config = dict(
    encoder_channel_attention='se',
    encoder_kernel_size=3,
    encoder_widths=[192, 384, 768, 1536],
    fusion='cross_attention',
    decoder_activation='silu',
    gradient_centralization=True,
    batch_size=256,
)
Rows from block 2 of the text decoder, named by matrix and row number. Rows with one number belong to one attention dimension. Each number is 500 + 50 x the weight over its row's rms, rounded and kept within 0 to 999. All counts start at 0. Numbers have three digits each. After the name is the row's rms in percent of the matrix's.
# q: cross-attention query (decoder.blocks.2.cross_attn.q.weight, 384x384), inputs 195-233
# k: cross-attention key (decoder.blocks.2.cross_attn.k.weight, 384x1536), inputs 195-233
q.204 105:532543483459551519582565609519371461437490439476416495548503493504548528553495502471354350521529502525483496533479501
q.205 086:517491483469481427517486437579536582497483359457558456525508521637389466412558517406544429547522559494495481503529547
q.206 098:469478505449517471452487511572522466604536575537669482450531432519501441505485602542554527560482512467494464490487470
q.207 090:520520499561495535545509494411485529401472433472327525542471582472500572508519401459452471437520488532500530495514519
q.208 108:524532503451586551566495555461462428455458595499557453558372408433503505482504538443422582464470425508479511518487521
q.209 092:525537519520509562557531523398461493398447437514313536546468536446547573543524424477410438461535480551511513510493501
q.210 083:486484492450578492534559518504448499430513420502451420558448524558412539457521504373476439534452517527469468487518556
q.211 076:505521503481662503526504577471439480448460405566403472468576574485437574594548489476511399531507597498487520532550489
q.212 099:524537568487490408577457556610523479511478419499499484499532464566531427479523498544407342548614501502471524495491481
q.213 081:491484475553566458474383520640560507541474549485672511488525492536385470496514531550549499518601576446506601491494435
q.214 078:552544482533443505493431481452515531576462529503546535454564444532545488463464476576469536483538555486514527564445454
q.215 106:439449519565484458488521522542528487543586570514502504419522584465477486546460431544518512512453455478470489478564525
q.216 088:478481482470503443457458500583549500603534550504683463448531429550447428488495588521577536555497536449495488480508480
q.217 082:490513478553575482513445480545542468565495524538617525506548463526495526421506473591512506526459554473492479540497491
q.218 078:541521482556394462545489458483538563493477420499461459476491474608539449417496453405474450481589498563508454424469481
q.219 088:520475561394433456511480456585556522533466486471593526550497434510510432463524512594545537540497462452521557530507547
q.220 104:483480460488527478460408420495605555540471470474618458512440444542385498400577557402603554485509535476510496467500492
q.221 082:507505515445469487546612505425383525443513383495373451515506539517599528488493458423399445497426465549476454523498559
q.222 082:498484502498536586481556563469395455491516565511421510473504513451602509608443515563392439495489475481488523568473469
q.223 083:476487499486525485454480385515524545539486378558510487564563541573481525404561509488615504525446603486490495542547538
q.224 106:482518521535529557526490526418489563524506611522507524519537481460418482476526559515547522481479504491482524475485486
q.225 093:539567499427598622543477440568527442537468470548546479521428501471549452492548566536461559520584492514518572531514503
q.226 110:573525574431526637536485473562455542515424513593484426488484445459396350513558548470444462550464456536518502537474468
q.227 079:436445475532533443555510515483508459531566520431450622522557513539563594537489494544630435535560536447506428498469546
q.228 107:520543461409450590469458511506447560479543560533513507562437530479403384512491522404395436520461433510518470506538539
q.229 110:487457528588558400538528503494541439506463450474485484450558499527600618489493468595583573474545574486485538504465473
q.230 119:535513548518496505554483523464379569508518510509516469545530458578456428500539473487449549456455471541458497500535507
q.231 094:477513432408557569478465506479509557608475500549481561553590418433366529578562510504529407558528501494510366550511429
q.232 097:510530428432485569501467531520457541473562513484525452604391530489455414487526484414431474499488377503532546500534594
q.233 105:430489424558496451472494523479441508528568487395572563503519511593628586522494499471512511475483529475508417450541534
q.234 112:485577457539437455443566488500479489475510498457655457487420456489506518464508487484473615479463444562502536433493485
k.204 090:481508500541489419490568519343507454550489436479508535445508480453476466511550495491373503534543450445559487599540570
k.205 093:529478532480421459429501456451420539489495491472471472538425398430569405490419434432452403442439464420470489516512590
k.206 123:485531425488555472540403521500598485444533537531517555477538591541437531510493540550492570479548537592465502515475431
k.207 120:512473579512446530463589481504402505559466462471485452534463412466563479484516461453517438519456465411542500485522556
k.208 093:387596467458487497521543527497524541553537500544470555534521536478478479523583491611502496462560488491533525466472409
k.209 099:513493547524456540477625499499413504596437448484482464504465424466541487483549479469526454536477455407559511486528583
k.210 077:495539493521452494456499512376442504524510476500488504548445447456536438474511454495467438467535469422524472521490628
k.211 078:489488521555492522495481542376467408512469491498507546469434472465559491580529483479428510506515461448507436645481723
k.212 084:541417547478451500448539470487495487546547469458508533501474446468531436505407488451391479475483468503553495445522452
k.213 069:478419585495479445514500492529524510526544475517491516469534513487575494578433499530419516467459505537521416494503453
k.214 071:460506554470544403535538497487517457524495491524503446434522523505551558588467516515433531526465518507476513482517545
k.215 092:477426463455548476508324499487500410510579479488523536563522526525412537472496522496542536515519524522493480487459419
k.216 102:490517446471541465532395511502586489418543554526512549486529579538455517514469529541485553468534541585452493516487416
k.217 078:489367559486489448485461481500463480575499433516500466488477478461555523671449465485536478530436452488500516410478606
k.218 087:540520520416477479476591483484443514485490489504478425509495448504537449420470477439537434467473513442539516441580489
k.219 081:494457488490434519463423438559526557466515504459493571556465481432514449569398473515503493481453464545377577382440395
k.220 086:485563509452438499475515477585446599442455555513452466545450458503582461480449452489583427408449499452474550475504440
k.221 075:449556472486492417470466495292468460495477480484492492541457456455472470489526484481422468516529462437500562506509632
k.222 106:443518470565602464570475547431596463494514488507537533462570585554430597502568574548417604553573546560542489584494513
k.223 078:538493549529444498446435460437454521445455505487502452498428442451590465578431437423500446468426452487418505472466749
k.224 102:442449464496568444578493570540575580466587550568565511546589577615493569516542519543410577531591595530498643465486518
k.225 106:503450463543596510579496548485554497521577537515541477432561584601497604539472556524499563617559595533548484556532459
k.226 116:471401479527567504549504516516573492518559511519501527450548570533572590540459553537467541544566549524508471547519417
k.227 074:501510574534533570523404528517523489526504517543543536439507506535523487408548489542559552510576510515456523507527373
k.228 098:576410490384547572501481480474564534504473582491519487493569565540376555440471533498476505516495537556538552392501422
k.229 110:435591499620442444482523504536427474472527421489477497527428427458626437553528466479520469488494452440472435641489601
k.230 109:494493485478538414538489491593565520460528534511554518528591552537533561509492540488443553471518594588515608452573549
k.231 083:508428598440502568520487514473529423526457517550471540429492519505562527468526535575531494534529504470455480477568363
k.232 100:617454487404493528444504452536515510469475529480531459503543503510414510417470505449504451516464496536538496533492530
k.233 089:543574535453503519510412511492558510569515532487562548541515523511416489475542526465520552419530553604487588461554487
k.234 090:498529431444558359524473537495558522568530532505564505542561538569379541544504522484509544391494570580475514537551602