From a checkpoint of a small image captioner.
Model: 28.7M parameters, 32-pixel images, encoder arch resnet_bottleneck, encoder norm groupnorm, encoder activation silu, encoder depths [2, 2, 4, 2], encoder widths [192, 384, 768, 1536], decoder width 384, decoder layers 6, decoder norm layernorm, decoder activation silu.
Data: trained on regions of photos with short descriptions (Visual Genome), 9.1 epochs.
Rows from block 7 of the image encoder of a small image captioner, named by matrix and row number. Rows with one number belong to one channel. Each number is 50 + 15 x the weight over its row's rms, rounded and kept within 0 to 99. All counts start at 0.
After each channel's rows are labels from the 100 images, of 14848, where the channel reaches its highest value: "patch colour" is the nearest of a few named colours to the mean colour under the peak. Only what is clearly more common there than usual is listed. The data: regions of photos with short descriptions (Visual Genome).
# convs1: 3x3 conv (encoder.blocks.7.convs.1.weight, 192x192x3x3, each kernel summed), inputs 96-191
# convs2: expand pointwise conv (encoder.blocks.7.convs.2.weight, 768x192x1x1, transposed), outputs 110-219

convs1.161:77 46 82 83 58 64 69 72 67 39 78 69 64 68 68 68 59 71 85 69 61 38 60 56 38 76 98 60 16 61 53 56 67 59 57 65 71 55 40 45 65 64 61 68 66 59 54 67 20 43 52 63 39 56 24 37 37 44 50 66 42 50 32 45 59 45 50 37 36 48 46 42 12 47 16 41 45 45 30 24 43 32 19 41 46 64 67 63 50 64 67 65 39 56 59 49
convs2.161:49 64 65 45 48 54 51 51 40 24 41 24 46 42 57 54 44 40 56 62 45 37 72 28 54 40 53 41 42 60 60 45 41 44 61 58 33 49 50 57 48 46 55 48 56 50 64 30 50 47 43 43 47 48 26 50 50 45 46 50 58 37 51 56 83 39 47 63 53 65 58 54 73 96 50 40 50 19 39 25 48 48 63 58 52 37 66 30 46 31 38 42 36 52 59 55 53 61 41 46 26 78 34 52 75 38 39 36 27 40
patch colour: black

convs1.177:55 41 38 59 40 45 51 68 59 38 61 59 44 53 57 56 54 57 49 41 57 60 36 68 20 49 58 44 08 33 40 28 41 36 36 46 59 48 37 34 49 73 71 48 38 48 48 66 46 57 45 72 86 44 69 63 40 71 51 99 63 47 57 45 73 49 44 43 35 58 57 49 33 48 21 53 17 47 33 42 23 32 25 21 56 46 45 43 53 44 49 39 41 55 49 43
convs2.177:31 33 64 46 40 35 58 44 35 63 61 28 45 65 78 48 58 41 51 42 43 74 46 32 63 31 48 35 59 47 56 30 27 42 45 50 65 46 50 47 53 45 40 35 43 52 60 55 43 28 42 48 51 51 41 54 49 49 48 51 46 35 28 42 39 40 50 45 55 58 51 45 42 30 51 52 44 33 43 43 52 40 40 42 73 58 49 41 22 55 42 39 50 56 43 59 54 81 40 54 58 63 52 54 25 37 75 40 46 51
patch colour: black

convs1.15:42 71 38 46 67 66 59 46 41 67 47 66 49 54 40 64 49 52 43 51 65 65 38 60 87 69 59 62 64 54 58 61 55 62 72 61 39 52 61 53 66 40 37 73 53 50 45 78 48 44 40 47 53 53 55 16 34 47 16 30 67 53 61 57 22 53 56 37 31 61 14 38 47 47 29 24 27 32 59 47 37 43 43 19 53 43 48 48 60 57 57 44 71 52 72 63
convs2.15:54 51 60 45 65 54 43 60 57 29 43 58 43 42 49 45 57 57 39 55 60 33 67 26 51 44 54 47 49 47 47 54 47 40 49 33 75 49 48 65 50 41 48 60 53 53 51 67 54 48 48 46 49 49 50 49 48 49 48 48 74 73 52 48 99 51 49 51 55 60 62 57 45 99 48 44 48 84 64 44 74 53 50 26 59 41 52 43 55 35 59 48 50 33 44 47 56 43 48 47 47 43 45 43 43 48 33 62 49 45
patch colour: grey

convs1.24:55 58 54 57 56 58 58 50 54 63 53 55 58 64 60 57 54 57 62 58 62 58 46 49 61 60 63 56 67 55 55 62 61 55 55 59 58 62 66 56 56 60 51 63 65 57 59 55 45 51 44 59 51 52 46 48 57 60 35 38 53 53 54 52 27 50 53 51 54 57 24 41 25 37 21 19 25 27 24 26 28 24 30 23 47 57 61 55 43 59 55 55 57 57 53 60
convs2.24:44 41 51 49 27 51 46 39 49 53 33 50 55 50 44 44 47 60 57 47 36 44 32 51 50 59 42 55 55 47 39 58 50 46 51 60 15 52 51 42 50 72 61 64 48 52 61 53 54 63 51 58 51 52 41 50 58 58 54 52 35 36 58 40 05 47 54 47 52 54 48 44 48 17 50 54 54 36 60 68 54 53 47 46 10 43 63 54 49 48 41 49 52 45 43 42 48 53 45 45 44 48 39 59 57 55 27 55 45 47
patch colour: black

convs1.136:48 78 35 61 60 50 54 57 47 69 51 68 62 57 53 62 56 51 43 58 63 74 15 58 55 60 33 51 79 45 55 49 40 47 52 50 57 56 52 51 54 54 50 54 55 52 52 70 36 48 23 50 54 60 35 10 54 53 29 11 56 31 49 60 00 48 62 37 38 57 22 44 68 44 70 43 26 33 46 66 32 46 54 36 55 52 61 55 51 61 63 41 84 54 68 63
convs2.136:53 60 56 47 44 38 45 49 46 34 45 50 47 42 57 62 55 47 36 47 59 43 55 31 49 41 51 46 48 52 73 56 40 43 51 38 55 44 46 68 48 40 53 44 57 51 46 58 41 49 53 43 47 47 57 48 40 44 47 45 57 53 52 45 97 51 45 56 42 59 48 47 46 93 47 41 41 61 46 43 65 48 50 39 63 44 53 50 54 40 47 45 39 42 51 53 43 57 46 49 49 41 56 46 40 50 33 54 53 47
patch colour: grey

convs1.189:49 41 54 39 41 47 48 48 44 46 56 39 43 51 53 53 48 47 38 45 47 63 46 39 44 42 64 44 12 35 44 52 57 45 38 51 49 52 50 65 40 54 55 47 41 47 51 42 40 60 55 69 77 52 68 32 49 63 69 92 56 18 69 71 70 55 54 63 68 70 63 58 28 56 21 50 39 55 27 44 45 45 27 46 41 64 59 58 49 57 57 61 32 67 43 46
convs2.189:37 59 71 67 39 44 61 61 46 42 60 33 52 63 89 50 56 44 31 53 63 74 50 39 49 52 58 37 76 45 59 49 35 29 41 44 62 41 50 47 50 27 20 37 53 46 32 56 58 46 32 42 48 45 51 51 35 44 44 51 32 32 39 44 43 51 47 46 50 43 33 54 27 34 51 48 48 35 48 13 66 54 57 41 69 61 54 65 38 67 41 57 68 38 57 54 61 80 53 59 57 76 66 47 28 49 99 37 60 56
patch colour: black

convs1.137:45 51 70 51 44 51 51 54 46 46 47 46 51 61 51 57 53 49 71 56 64 44 65 48 67 72 91 60 82 57 59 67 74 68 61 60 62 53 54 49 50 69 64 55 62 48 65 58 41 48 57 57 44 61 43 73 61 62 46 54 56 58 65 61 48 54 56 54 56 56 42 43 34 31 29 18 25 27 46 26 29 30 44 15 36 56 43 57 55 57 53 61 46 56 59 48
convs2.137:41 47 51 47 25 46 36 42 37 50 26 52 49 66 35 36 37 66 42 52 25 29 40 42 61 75 44 61 42 41 32 54 39 56 51 66 19 53 53 64 53 73 62 78 48 67 71 57 59 53 59 73 54 58 44 51 57 64 64 55 40 36 62 41 27 48 60 45 49 85 44 44 48 34 50 54 51 59 37 84 41 47 44 44 38 43 73 43 45 38 32 64 46 41 38 43 55 50 40 41 44 53 40 69 59 67 28 67 42 38
patch colour: black

convs1.184:49 53 45 36 52 50 43 44 43 60 55 39 58 47 56 55 49 54 35 53 46 66 40 42 47 14 40 48 20 47 48 53 49 41 45 51 47 61 53 62 48 40 41 54 48 53 51 46 45 56 53 62 61 60 50 00 60 64 54 51 58 26 68 71 44 53 66 62 78 65 59 59 17 54 17 62 60 56 14 47 67 47 19 72 39 66 70 64 38 55 66 57 52 55 30 53
convs2.184:45 49 75 65 29 53 59 53 47 52 85 36 68 66 63 44 55 39 56 50 58 66 48 49 45 58 62 48 64 51 57 47 45 64 55 53 72 47 55 50 53 29 35 28 51 51 40 34 41 61 39 52 51 49 73 54 18 51 50 55 54 36 47 33 36 53 51 48 61 25 31 60 38 19 55 55 50 24 19 22 67 42 53 42 61 64 37 79 55 71 56 56 64 54 59 61 38 82 62 61 53 86 62 33 57 52 99 30 57 57
patch colour: black

convs1.22:51 71 50 52 57 58 53 49 54 69 53 59 51 55 50 54 53 53 49 56 53 64 48 49 66 63 67 58 73 53 59 62 59 56 59 59 46 58 62 59 55 52 46 60 57 54 52 59 37 52 43 53 54 53 44 41 38 57 45 53 52 52 57 55 32 51 53 53 55 54 33 47 33 38 24 10 20 23 35 17 27 12 42 12 47 57 58 56 52 60 55 54 65 57 67 60
convs2.22:43 43 58 45 25 46 42 43 51 53 30 50 54 51 35 43 44 64 57 44 37 37 28 31 48 60 39 58 54 45 34 55 53 51 51 64 17 54 52 53 54 73 62 71 49 60 65 62 56 62 52 59 54 56 31 51 68 64 59 56 32 42 64 40 15 49 57 47 53 58 53 48 49 25 51 57 59 51 65 85 53 55 55 42 16 43 69 51 54 44 40 50 49 41 39 42 47 55 45 42 46 54 39 67 55 60 16 57 41 46
patch colour: black

convs1.132:33 80 32 44 61 56 43 42 38 79 37 58 49 51 30 53 49 33 36 47 72 84 21 54 72 54 42 58 89 54 56 70 66 61 60 60 60 54 62 63 49 59 49 46 54 47 56 52 29 38 21 46 44 62 30 29 54 56 22 37 57 63 62 57 10 47 50 31 35 59 22 43 66 39 65 43 30 30 51 60 32 42 60 34 58 44 49 51 46 51 50 35 79 48 43 61
convs2.132:54 56 65 43 58 50 42 61 49 29 40 54 44 38 50 55 59 51 32 63 66 36 62 31 50 46 57 47 49 50 57 44 41 47 51 36 84 43 47 73 48 44 52 54 54 54 48 62 52 49 47 47 47 47 66 47 40 43 46 45 74 76 50 44 91 60 45 52 57 57 58 54 34 88 47 40 42 80 55 46 80 54 42 31 55 36 48 47 53 34 44 49 46 32 41 54 50 48 43 43 51 47 51 38 46 56 47 58 56 42
patch colour: grey

convs1.4:55 58 39 41 59 53 62 56 49 64 61 51 67 50 61 62 53 56 19 63 41 79 27 56 41 34 54 46 00 42 48 38 45 43 44 53 38 45 53 49 45 35 30 50 34 47 39 52 50 46 44 68 48 44 56 00 61 69 37 53 57 19 72 56 43 48 56 51 56 58 40 45 16 47 21 40 40 46 12 46 50 42 34 42 56 63 65 61 54 64 67 58 69 63 60 63
convs2.4:43 48 71 61 36 42 57 49 47 46 64 31 52 52 67 47 66 34 50 39 55 64 35 37 42 42 58 51 57 49 68 53 37 47 46 39 57 45 49 38 54 41 32 34 40 45 44 51 61 49 41 43 51 49 47 53 45 46 47 52 55 24 45 42 20 49 50 44 45 58 39 52 44 11 52 56 45 22 36 30 60 35 46 33 58 68 56 71 58 72 57 56 42 55 54 62 39 76 58 73 48 77 71 49 45 50 99 39 53 67
patch colour: black

convs1.75:65 44 48 67 54 47 55 68 67 37 65 66 55 55 59 49 58 59 56 53 37 47 49 55 13 63 75 35 36 31 29 31 35 22 25 44 46 53 42 44 53 59 56 50 49 51 43 53 62 57 58 59 57 15 56 58 42 56 27 43 47 53 39 30 65 46 46 45 54 49 30 52 29 47 27 45 13 42 16 47 26 42 24 23 37 69 61 60 60 58 47 53 26 61 53 43
convs2.75:29 39 48 45 38 25 61 49 35 68 55 24 34 85 87 53 57 50 49 36 41 70 48 58 64 38 34 49 24 55 64 25 41 55 40 37 43 47 47 42 53 27 35 14 39 41 48 58 54 15 42 40 51 49 44 54 48 48 45 47 52 43 44 67 53 32 47 42 58 79 58 43 48 47 50 51 30 56 40 49 43 35 38 58 77 71 56 45 38 61 28 63 11 58 52 49 61 74 42 64 65 59 77 54 42 37 43 51 51 58
patch colour: black

convs1.133:39 83 21 53 60 52 39 43 44 74 39 64 53 54 52 59 55 51 40 53 62 74 18 56 56 51 21 52 79 41 55 46 40 40 47 50 50 52 50 52 49 49 48 51 44 49 46 59 32 57 28 47 59 60 28 20 56 62 32 11 57 31 47 59 02 47 55 42 46 56 16 40 77 42 81 45 29 33 55 71 31 41 58 29 61 40 57 47 51 55 52 35 92 51 68 60
convs2.133:53 59 61 48 48 34 44 50 44 39 53 51 40 43 53 68 61 47 37 49 55 40 50 37 50 37 51 50 42 52 72 57 34 44 52 35 48 48 46 61 49 36 52 31 54 51 45 61 40 44 51 42 48 49 67 48 38 45 48 45 60 58 52 39 99 50 47 54 43 57 48 49 46 99 48 43 38 60 41 45 69 46 49 36 66 45 47 53 50 35 42 44 35 42 52 51 42 63 44 49 49 43 60 45 34 50 32 47 50 46
patch colour: grey

convs1.46:42 35 77 51 20 44 44 45 46 32 49 42 57 62 58 56 53 54 62 60 61 24 68 26 60 48 75 48 10 54 39 66 69 60 54 47 79 71 70 60 48 82 88 56 70 58 81 51 26 40 62 39 29 59 20 69 45 55 36 23 48 35 59 57 64 54 54 54 60 49 44 30 56 46 48 37 49 47 55 42 48 42 53 44 25 63 59 60 31 59 55 57 43 57 53 33
convs2.46:64 52 65 72 60 80 76 46 38 63 59 54 55 82 70 49 46 84 56 37 56 58 50 62 58 95 65 51 65 46 58 31 51 65 49 81 28 50 55 52 55 56 53 62 43 57 56 11 45 53 53 59 53 54 42 55 60 52 57 56 47 08 60 58 40 52 56 50 42 47 29 86 70 39 52 50 32 41 27 82 48 44 36 75 80 52 78 58 49 47 46 58 89 73 58 50 62 69 35 53 44 64 67 75 53 72 68 43 65 53
patch colour: black

convs1.135:43 78 24 55 57 49 50 51 44 73 45 64 59 54 50 62 54 50 37 55 60 76 13 57 58 56 29 51 83 42 53 46 39 44 50 50 50 53 56 61 51 46 43 53 49 50 49 68 41 49 27 49 54 58 39 11 53 54 26 09 58 30 56 61 00 46 59 39 39 56 22 43 72 45 75 43 31 35 53 71 35 49 58 35 59 46 60 53 51 56 59 38 86 51 67 63
convs2.135:51 59 57 47 46 37 45 49 46 32 43 53 45 43 59 61 55 48 34 47 59 43 51 30 49 38 52 49 45 50 75 57 35 42 51 36 50 47 46 64 49 41 54 42 53 51 44 62 40 48 52 42 49 49 57 48 37 45 47 44 59 53 55 44 99 51 47 54 43 56 47 45 42 99 48 44 40 60 45 43 68 48 49 35 68 45 52 52 53 36 46 44 40 41 50 52 41 60 46 50 49 39 57 44 40 50 32 52 53 48
patch colour: grey

convs1.100:65 62 64 83 70 73 69 83 73 48 80 90 57 68 55 65 62 66 75 74 61 42 49 54 48 85 79 67 43 62 62 62 65 66 69 65 64 53 45 37 68 58 63 59 69 55 55 71 19 40 41 51 49 62 34 05 36 45 31 67 50 31 55 43 28 53 50 42 39 50 36 37 28 47 16 35 23 34 47 34 35 24 39 17 49 62 57 64 66 80 70 63 63 60 81 58
convs2.100:57 60 52 50 53 41 38 49 54 32 46 48 46 30 39 49 51 43 42 54 64 38 67 24 53 27 55 44 48 52 58 56 40 46 57 41 71 51 50 70 50 44 56 45 61 56 52 54 45 55 53 46 50 51 47 50 48 49 50 50 54 62 45 37 99 51 49 61 43 57 57 58 64 98 49 45 54 76 49 43 60 51 54 37 57 37 54 38 51 35 53 42 50 41 44 47 45 41 52 45 48 58 45 48 42 42 39 50 47 44
patch colour: grey

convs1.102:64 62 58 77 74 70 74 83 70 52 87 87 61 65 57 63 58 66 71 77 56 46 48 55 51 84 68 63 40 64 62 65 62 70 67 63 57 54 48 39 62 47 56 56 73 53 52 67 36 36 47 49 41 58 37 00 35 46 35 58 50 35 50 40 31 52 48 43 37 51 36 35 31 48 21 32 30 34 51 32 34 28 38 19 48 66 62 68 64 82 76 62 61 63 86 59
convs2.102:55 59 52 48 53 37 36 46 55 33 49 48 44 33 38 45 50 42 48 51 59 38 56 21 54 24 50 41 46 51 58 56 39 45 58 45 70 51 49 66 50 47 60 42 58 53 52 52 39 56 55 49 49 51 45 50 46 49 49 49 58 63 47 34 99 50 49 60 44 60 54 55 63 98 49 45 53 70 43 41 59 51 56 32 60 36 56 41 53 31 58 43 48 40 43 45 43 44 51 45 48 62 43 45 47 42 38 45 47 43
patch colour: grey

convs1.7:59 55 46 57 56 56 59 54 62 59 51 53 75 46 55 64 60 46 33 59 43 79 25 72 50 31 48 54 74 56 54 61 62 62 57 57 56 59 71 76 44 56 37 43 48 50 66 37 24 40 26 58 44 56 45 00 36 63 47 66 41 44 67 55 28 43 48 49 54 48 47 35 32 46 40 40 46 52 23 34 45 37 46 45 57 62 58 64 57 54 60 49 58 72 42 58
convs2.7:49 62 62 51 52 40 46 51 42 37 48 42 44 49 57 52 53 44 33 48 54 50 50 38 46 35 46 47 44 55 67 49 37 46 53 41 62 46 50 64 53 42 55 31 49 53 42 49 39 51 53 44 50 50 62 53 37 49 50 50 64 52 61 46 99 54 50 54 45 48 52 48 46 96 52 48 42 44 44 39 61 49 44 36 73 52 46 50 45 41 55 47 39 44 55 52 46 63 46 53 45 55 55 31 49 49 52 48 56 49
patch colour: grey

convs1.147:57 51 49 41 53 47 53 54 50 57 60 53 61 52 59 64 54 56 26 52 56 72 31 52 54 37 50 52 00 45 55 49 63 51 47 53 45 55 55 78 49 46 31 56 41 57 48 53 48 54 50 64 59 47 54 11 44 52 50 57 50 32 60 61 57 49 48 57 68 64 69 64 13 54 21 54 49 50 17 37 52 37 25 50 46 58 65 59 46 55 57 59 40 56 38 52
convs2.147:56 47 50 79 49 41 54 52 51 28 55 37 58 32 60 57 67 40 46 56 64 63 37 24 47 56 66 44 71 54 65 44 45 64 49 45 72 45 49 49 48 26 38 25 49 50 35 29 44 56 31 50 48 46 64 50 28 40 46 48 53 26 44 36 54 50 48 50 56 51 41 71 42 46 50 46 45 35 22 23 79 39 54 31 67 65 37 69 62 69 76 51 96 65 59 65 41 64 54 61 58 93 62 40 42 51 99 35 65 58
patch colour: black

convs1.10:52 50 55 61 46 53 53 47 59 56 40 51 72 47 56 63 52 46 45 49 61 71 36 62 63 24 53 53 85 57 48 65 63 59 59 58 70 58 65 80 40 75 57 42 46 49 76 37 09 45 30 52 45 69 23 11 46 63 57 67 45 66 62 63 24 48 49 50 58 51 42 37 37 38 43 40 51 37 27 32 44 28 46 45 51 62 58 61 40 45 57 44 51 70 34 55
convs2.10:55 62 56 50 56 46 43 51 43 36 38 43 46 47 53 58 54 46 29 49 56 43 49 39 46 39 51 49 44 53 59 50 40 50 54 44 61 47 51 64 51 45 57 32 48 56 46 49 42 49 53 48 49 50 66 51 39 49 50 49 62 55 63 44 99 55 50 53 48 43 53 46 40 94 52 47 43 51 45 51 67 48 44 41 65 45 42 46 45 36 53 44 42 46 54 51 47 60 43 48 44 55 53 33 45 54 54 51 58 46
patch colour: grey

convs1.171:50 70 40 43 55 48 50 53 46 68 58 54 64 39 57 53 41 55 27 41 35 77 30 44 42 26 36 45 37 44 44 29 19 38 44 48 42 39 47 51 40 31 36 47 30 45 43 48 46 46 49 55 48 53 45 17 65 47 50 75 62 43 59 64 35 49 55 50 57 64 62 54 23 44 30 51 42 38 17 38 44 37 28 50 59 62 83 63 28 44 74 55 87 42 24 54
convs2.171:40 38 52 53 44 58 52 46 51 57 57 49 54 48 52 50 48 43 58 47 46 61 42 46 46 50 51 53 57 50 52 49 52 54 50 51 51 50 51 35 50 64 41 62 48 46 53 53 57 55 46 51 50 49 41 50 55 51 49 52 42 34 41 53 00 48 51 47 53 44 47 47 51 04 50 55 53 33 56 52 48 50 52 51 29 55 47 62 53 68 52 53 59 57 51 57 51 61 56 54 51 53 51 57 51 52 63 51 44 53
patch colour: black

convs1.128:53 61 54 32 56 48 40 41 41 72 52 36 63 52 63 54 47 54 42 54 50 76 40 49 45 19 37 45 00 40 48 43 49 39 36 46 50 53 54 58 42 51 55 51 45 51 57 46 39 54 44 57 53 56 42 20 53 52 57 68 51 25 55 61 53 49 56 52 61 65 59 65 29 38 29 46 43 39 33 37 43 31 39 42 50 65 75 63 45 66 65 63 60 56 38 67
convs2.128:45 44 51 70 44 57 60 47 52 48 63 50 55 43 58 58 54 50 51 49 63 69 35 52 48 60 68 47 68 54 47 56 61 49 49 45 47 48 50 39 49 45 50 50 45 45 40 34 55 64 41 49 50 47 48 50 52 47 49 52 41 27 43 37 00 51 50 45 52 36 42 57 59 00 50 52 54 29 52 39 55 50 56 47 48 68 53 68 62 80 73 50 67 73 64 71 48 58 58 59 52 70 59 57 58 59 81 40 56 58
patch colour: black

convs1.107:65 67 52 62 64 64 66 61 63 66 71 64 59 66 62 57 57 59 63 68 60 59 45 50 63 67 64 60 72 58 62 66 61 60 60 60 54 59 61 49 56 54 51 57 67 53 56 59 43 48 43 50 52 52 50 44 50 58 42 48 49 48 58 49 33 49 45 51 47 50 32 41 29 31 31 23 22 24 28 21 23 20 31 20 52 66 65 64 55 67 67 56 63 64 66 60
convs2.107:48 44 51 49 38 52 48 42 54 55 28 50 57 49 41 49 44 58 61 47 36 45 36 50 49 56 43 56 56 47 41 57 55 48 52 61 21 55 55 45 54 74 61 64 46 57 60 56 56 64 55 61 55 56 35 53 62 63 57 57 27 39 57 42 12 49 57 47 47 53 48 46 51 18 53 59 60 42 59 71 43 54 54 48 21 44 61 50 52 47 43 48 53 44 41 42 47 48 49 44 45 48 42 60 57 56 31 52 41 48
patch colour: black

convs1.115:57 54 49 60 43 51 45 65 53 50 53 52 39 64 58 52 53 54 65 52 78 57 38 47 42 36 76 48 00 40 36 50 67 32 43 44 77 41 45 20 50 99 76 49 53 46 74 62 44 48 47 47 34 54 35 81 40 59 44 61 45 44 56 48 62 50 48 45 40 44 39 38 25 39 33 38 33 32 10 30 23 05 27 22 41 59 60 57 49 53 55 47 56 47 46 52
convs2.115:47 38 68 47 41 61 70 51 40 57 48 39 45 70 67 54 55 58 61 39 47 66 43 61 59 68 64 52 52 50 51 36 50 52 44 54 40 48 45 33 49 40 38 57 42 45 56 47 57 42 31 48 49 47 42 47 60 43 44 47 49 20 37 59 12 35 48 39 71 75 40 56 51 10 47 48 38 24 43 46 53 39 36 72 64 72 62 59 47 75 51 55 57 75 58 62 55 71 42 61 48 66 66 75 52 57 70 48 47 64
patch colour: black

convs1.28:63 64 56 59 62 63 63 61 63 65 64 61 53 60 56 54 55 55 56 57 63 58 49 52 59 62 62 60 75 58 62 62 66 59 59 61 53 60 57 47 56 54 51 59 59 55 51 58 39 43 43 54 45 42 43 49 43 56 40 53 47 52 45 41 35 48 41 41 41 51 37 40 31 28 33 10 21 15 32 19 22 08 39 13 50 63 59 59 51 61 60 56 59 61 60 61
convs2.28:50 45 47 50 30 49 47 42 53 55 27 54 56 54 34 44 42 60 60 49 31 46 32 53 45 62 44 56 54 47 37 58 55 49 52 61 24 55 56 49 57 72 59 70 46 62 65 49 55 68 58 65 59 62 40 54 57 68 62 58 38 46 58 41 12 52 62 45 51 54 53 44 50 25 54 62 59 39 54 69 39 50 54 49 19 42 59 50 51 45 45 48 50 43 44 40 45 46 46 42 42 51 41 58 60 58 32 55 40 46
patch colour: black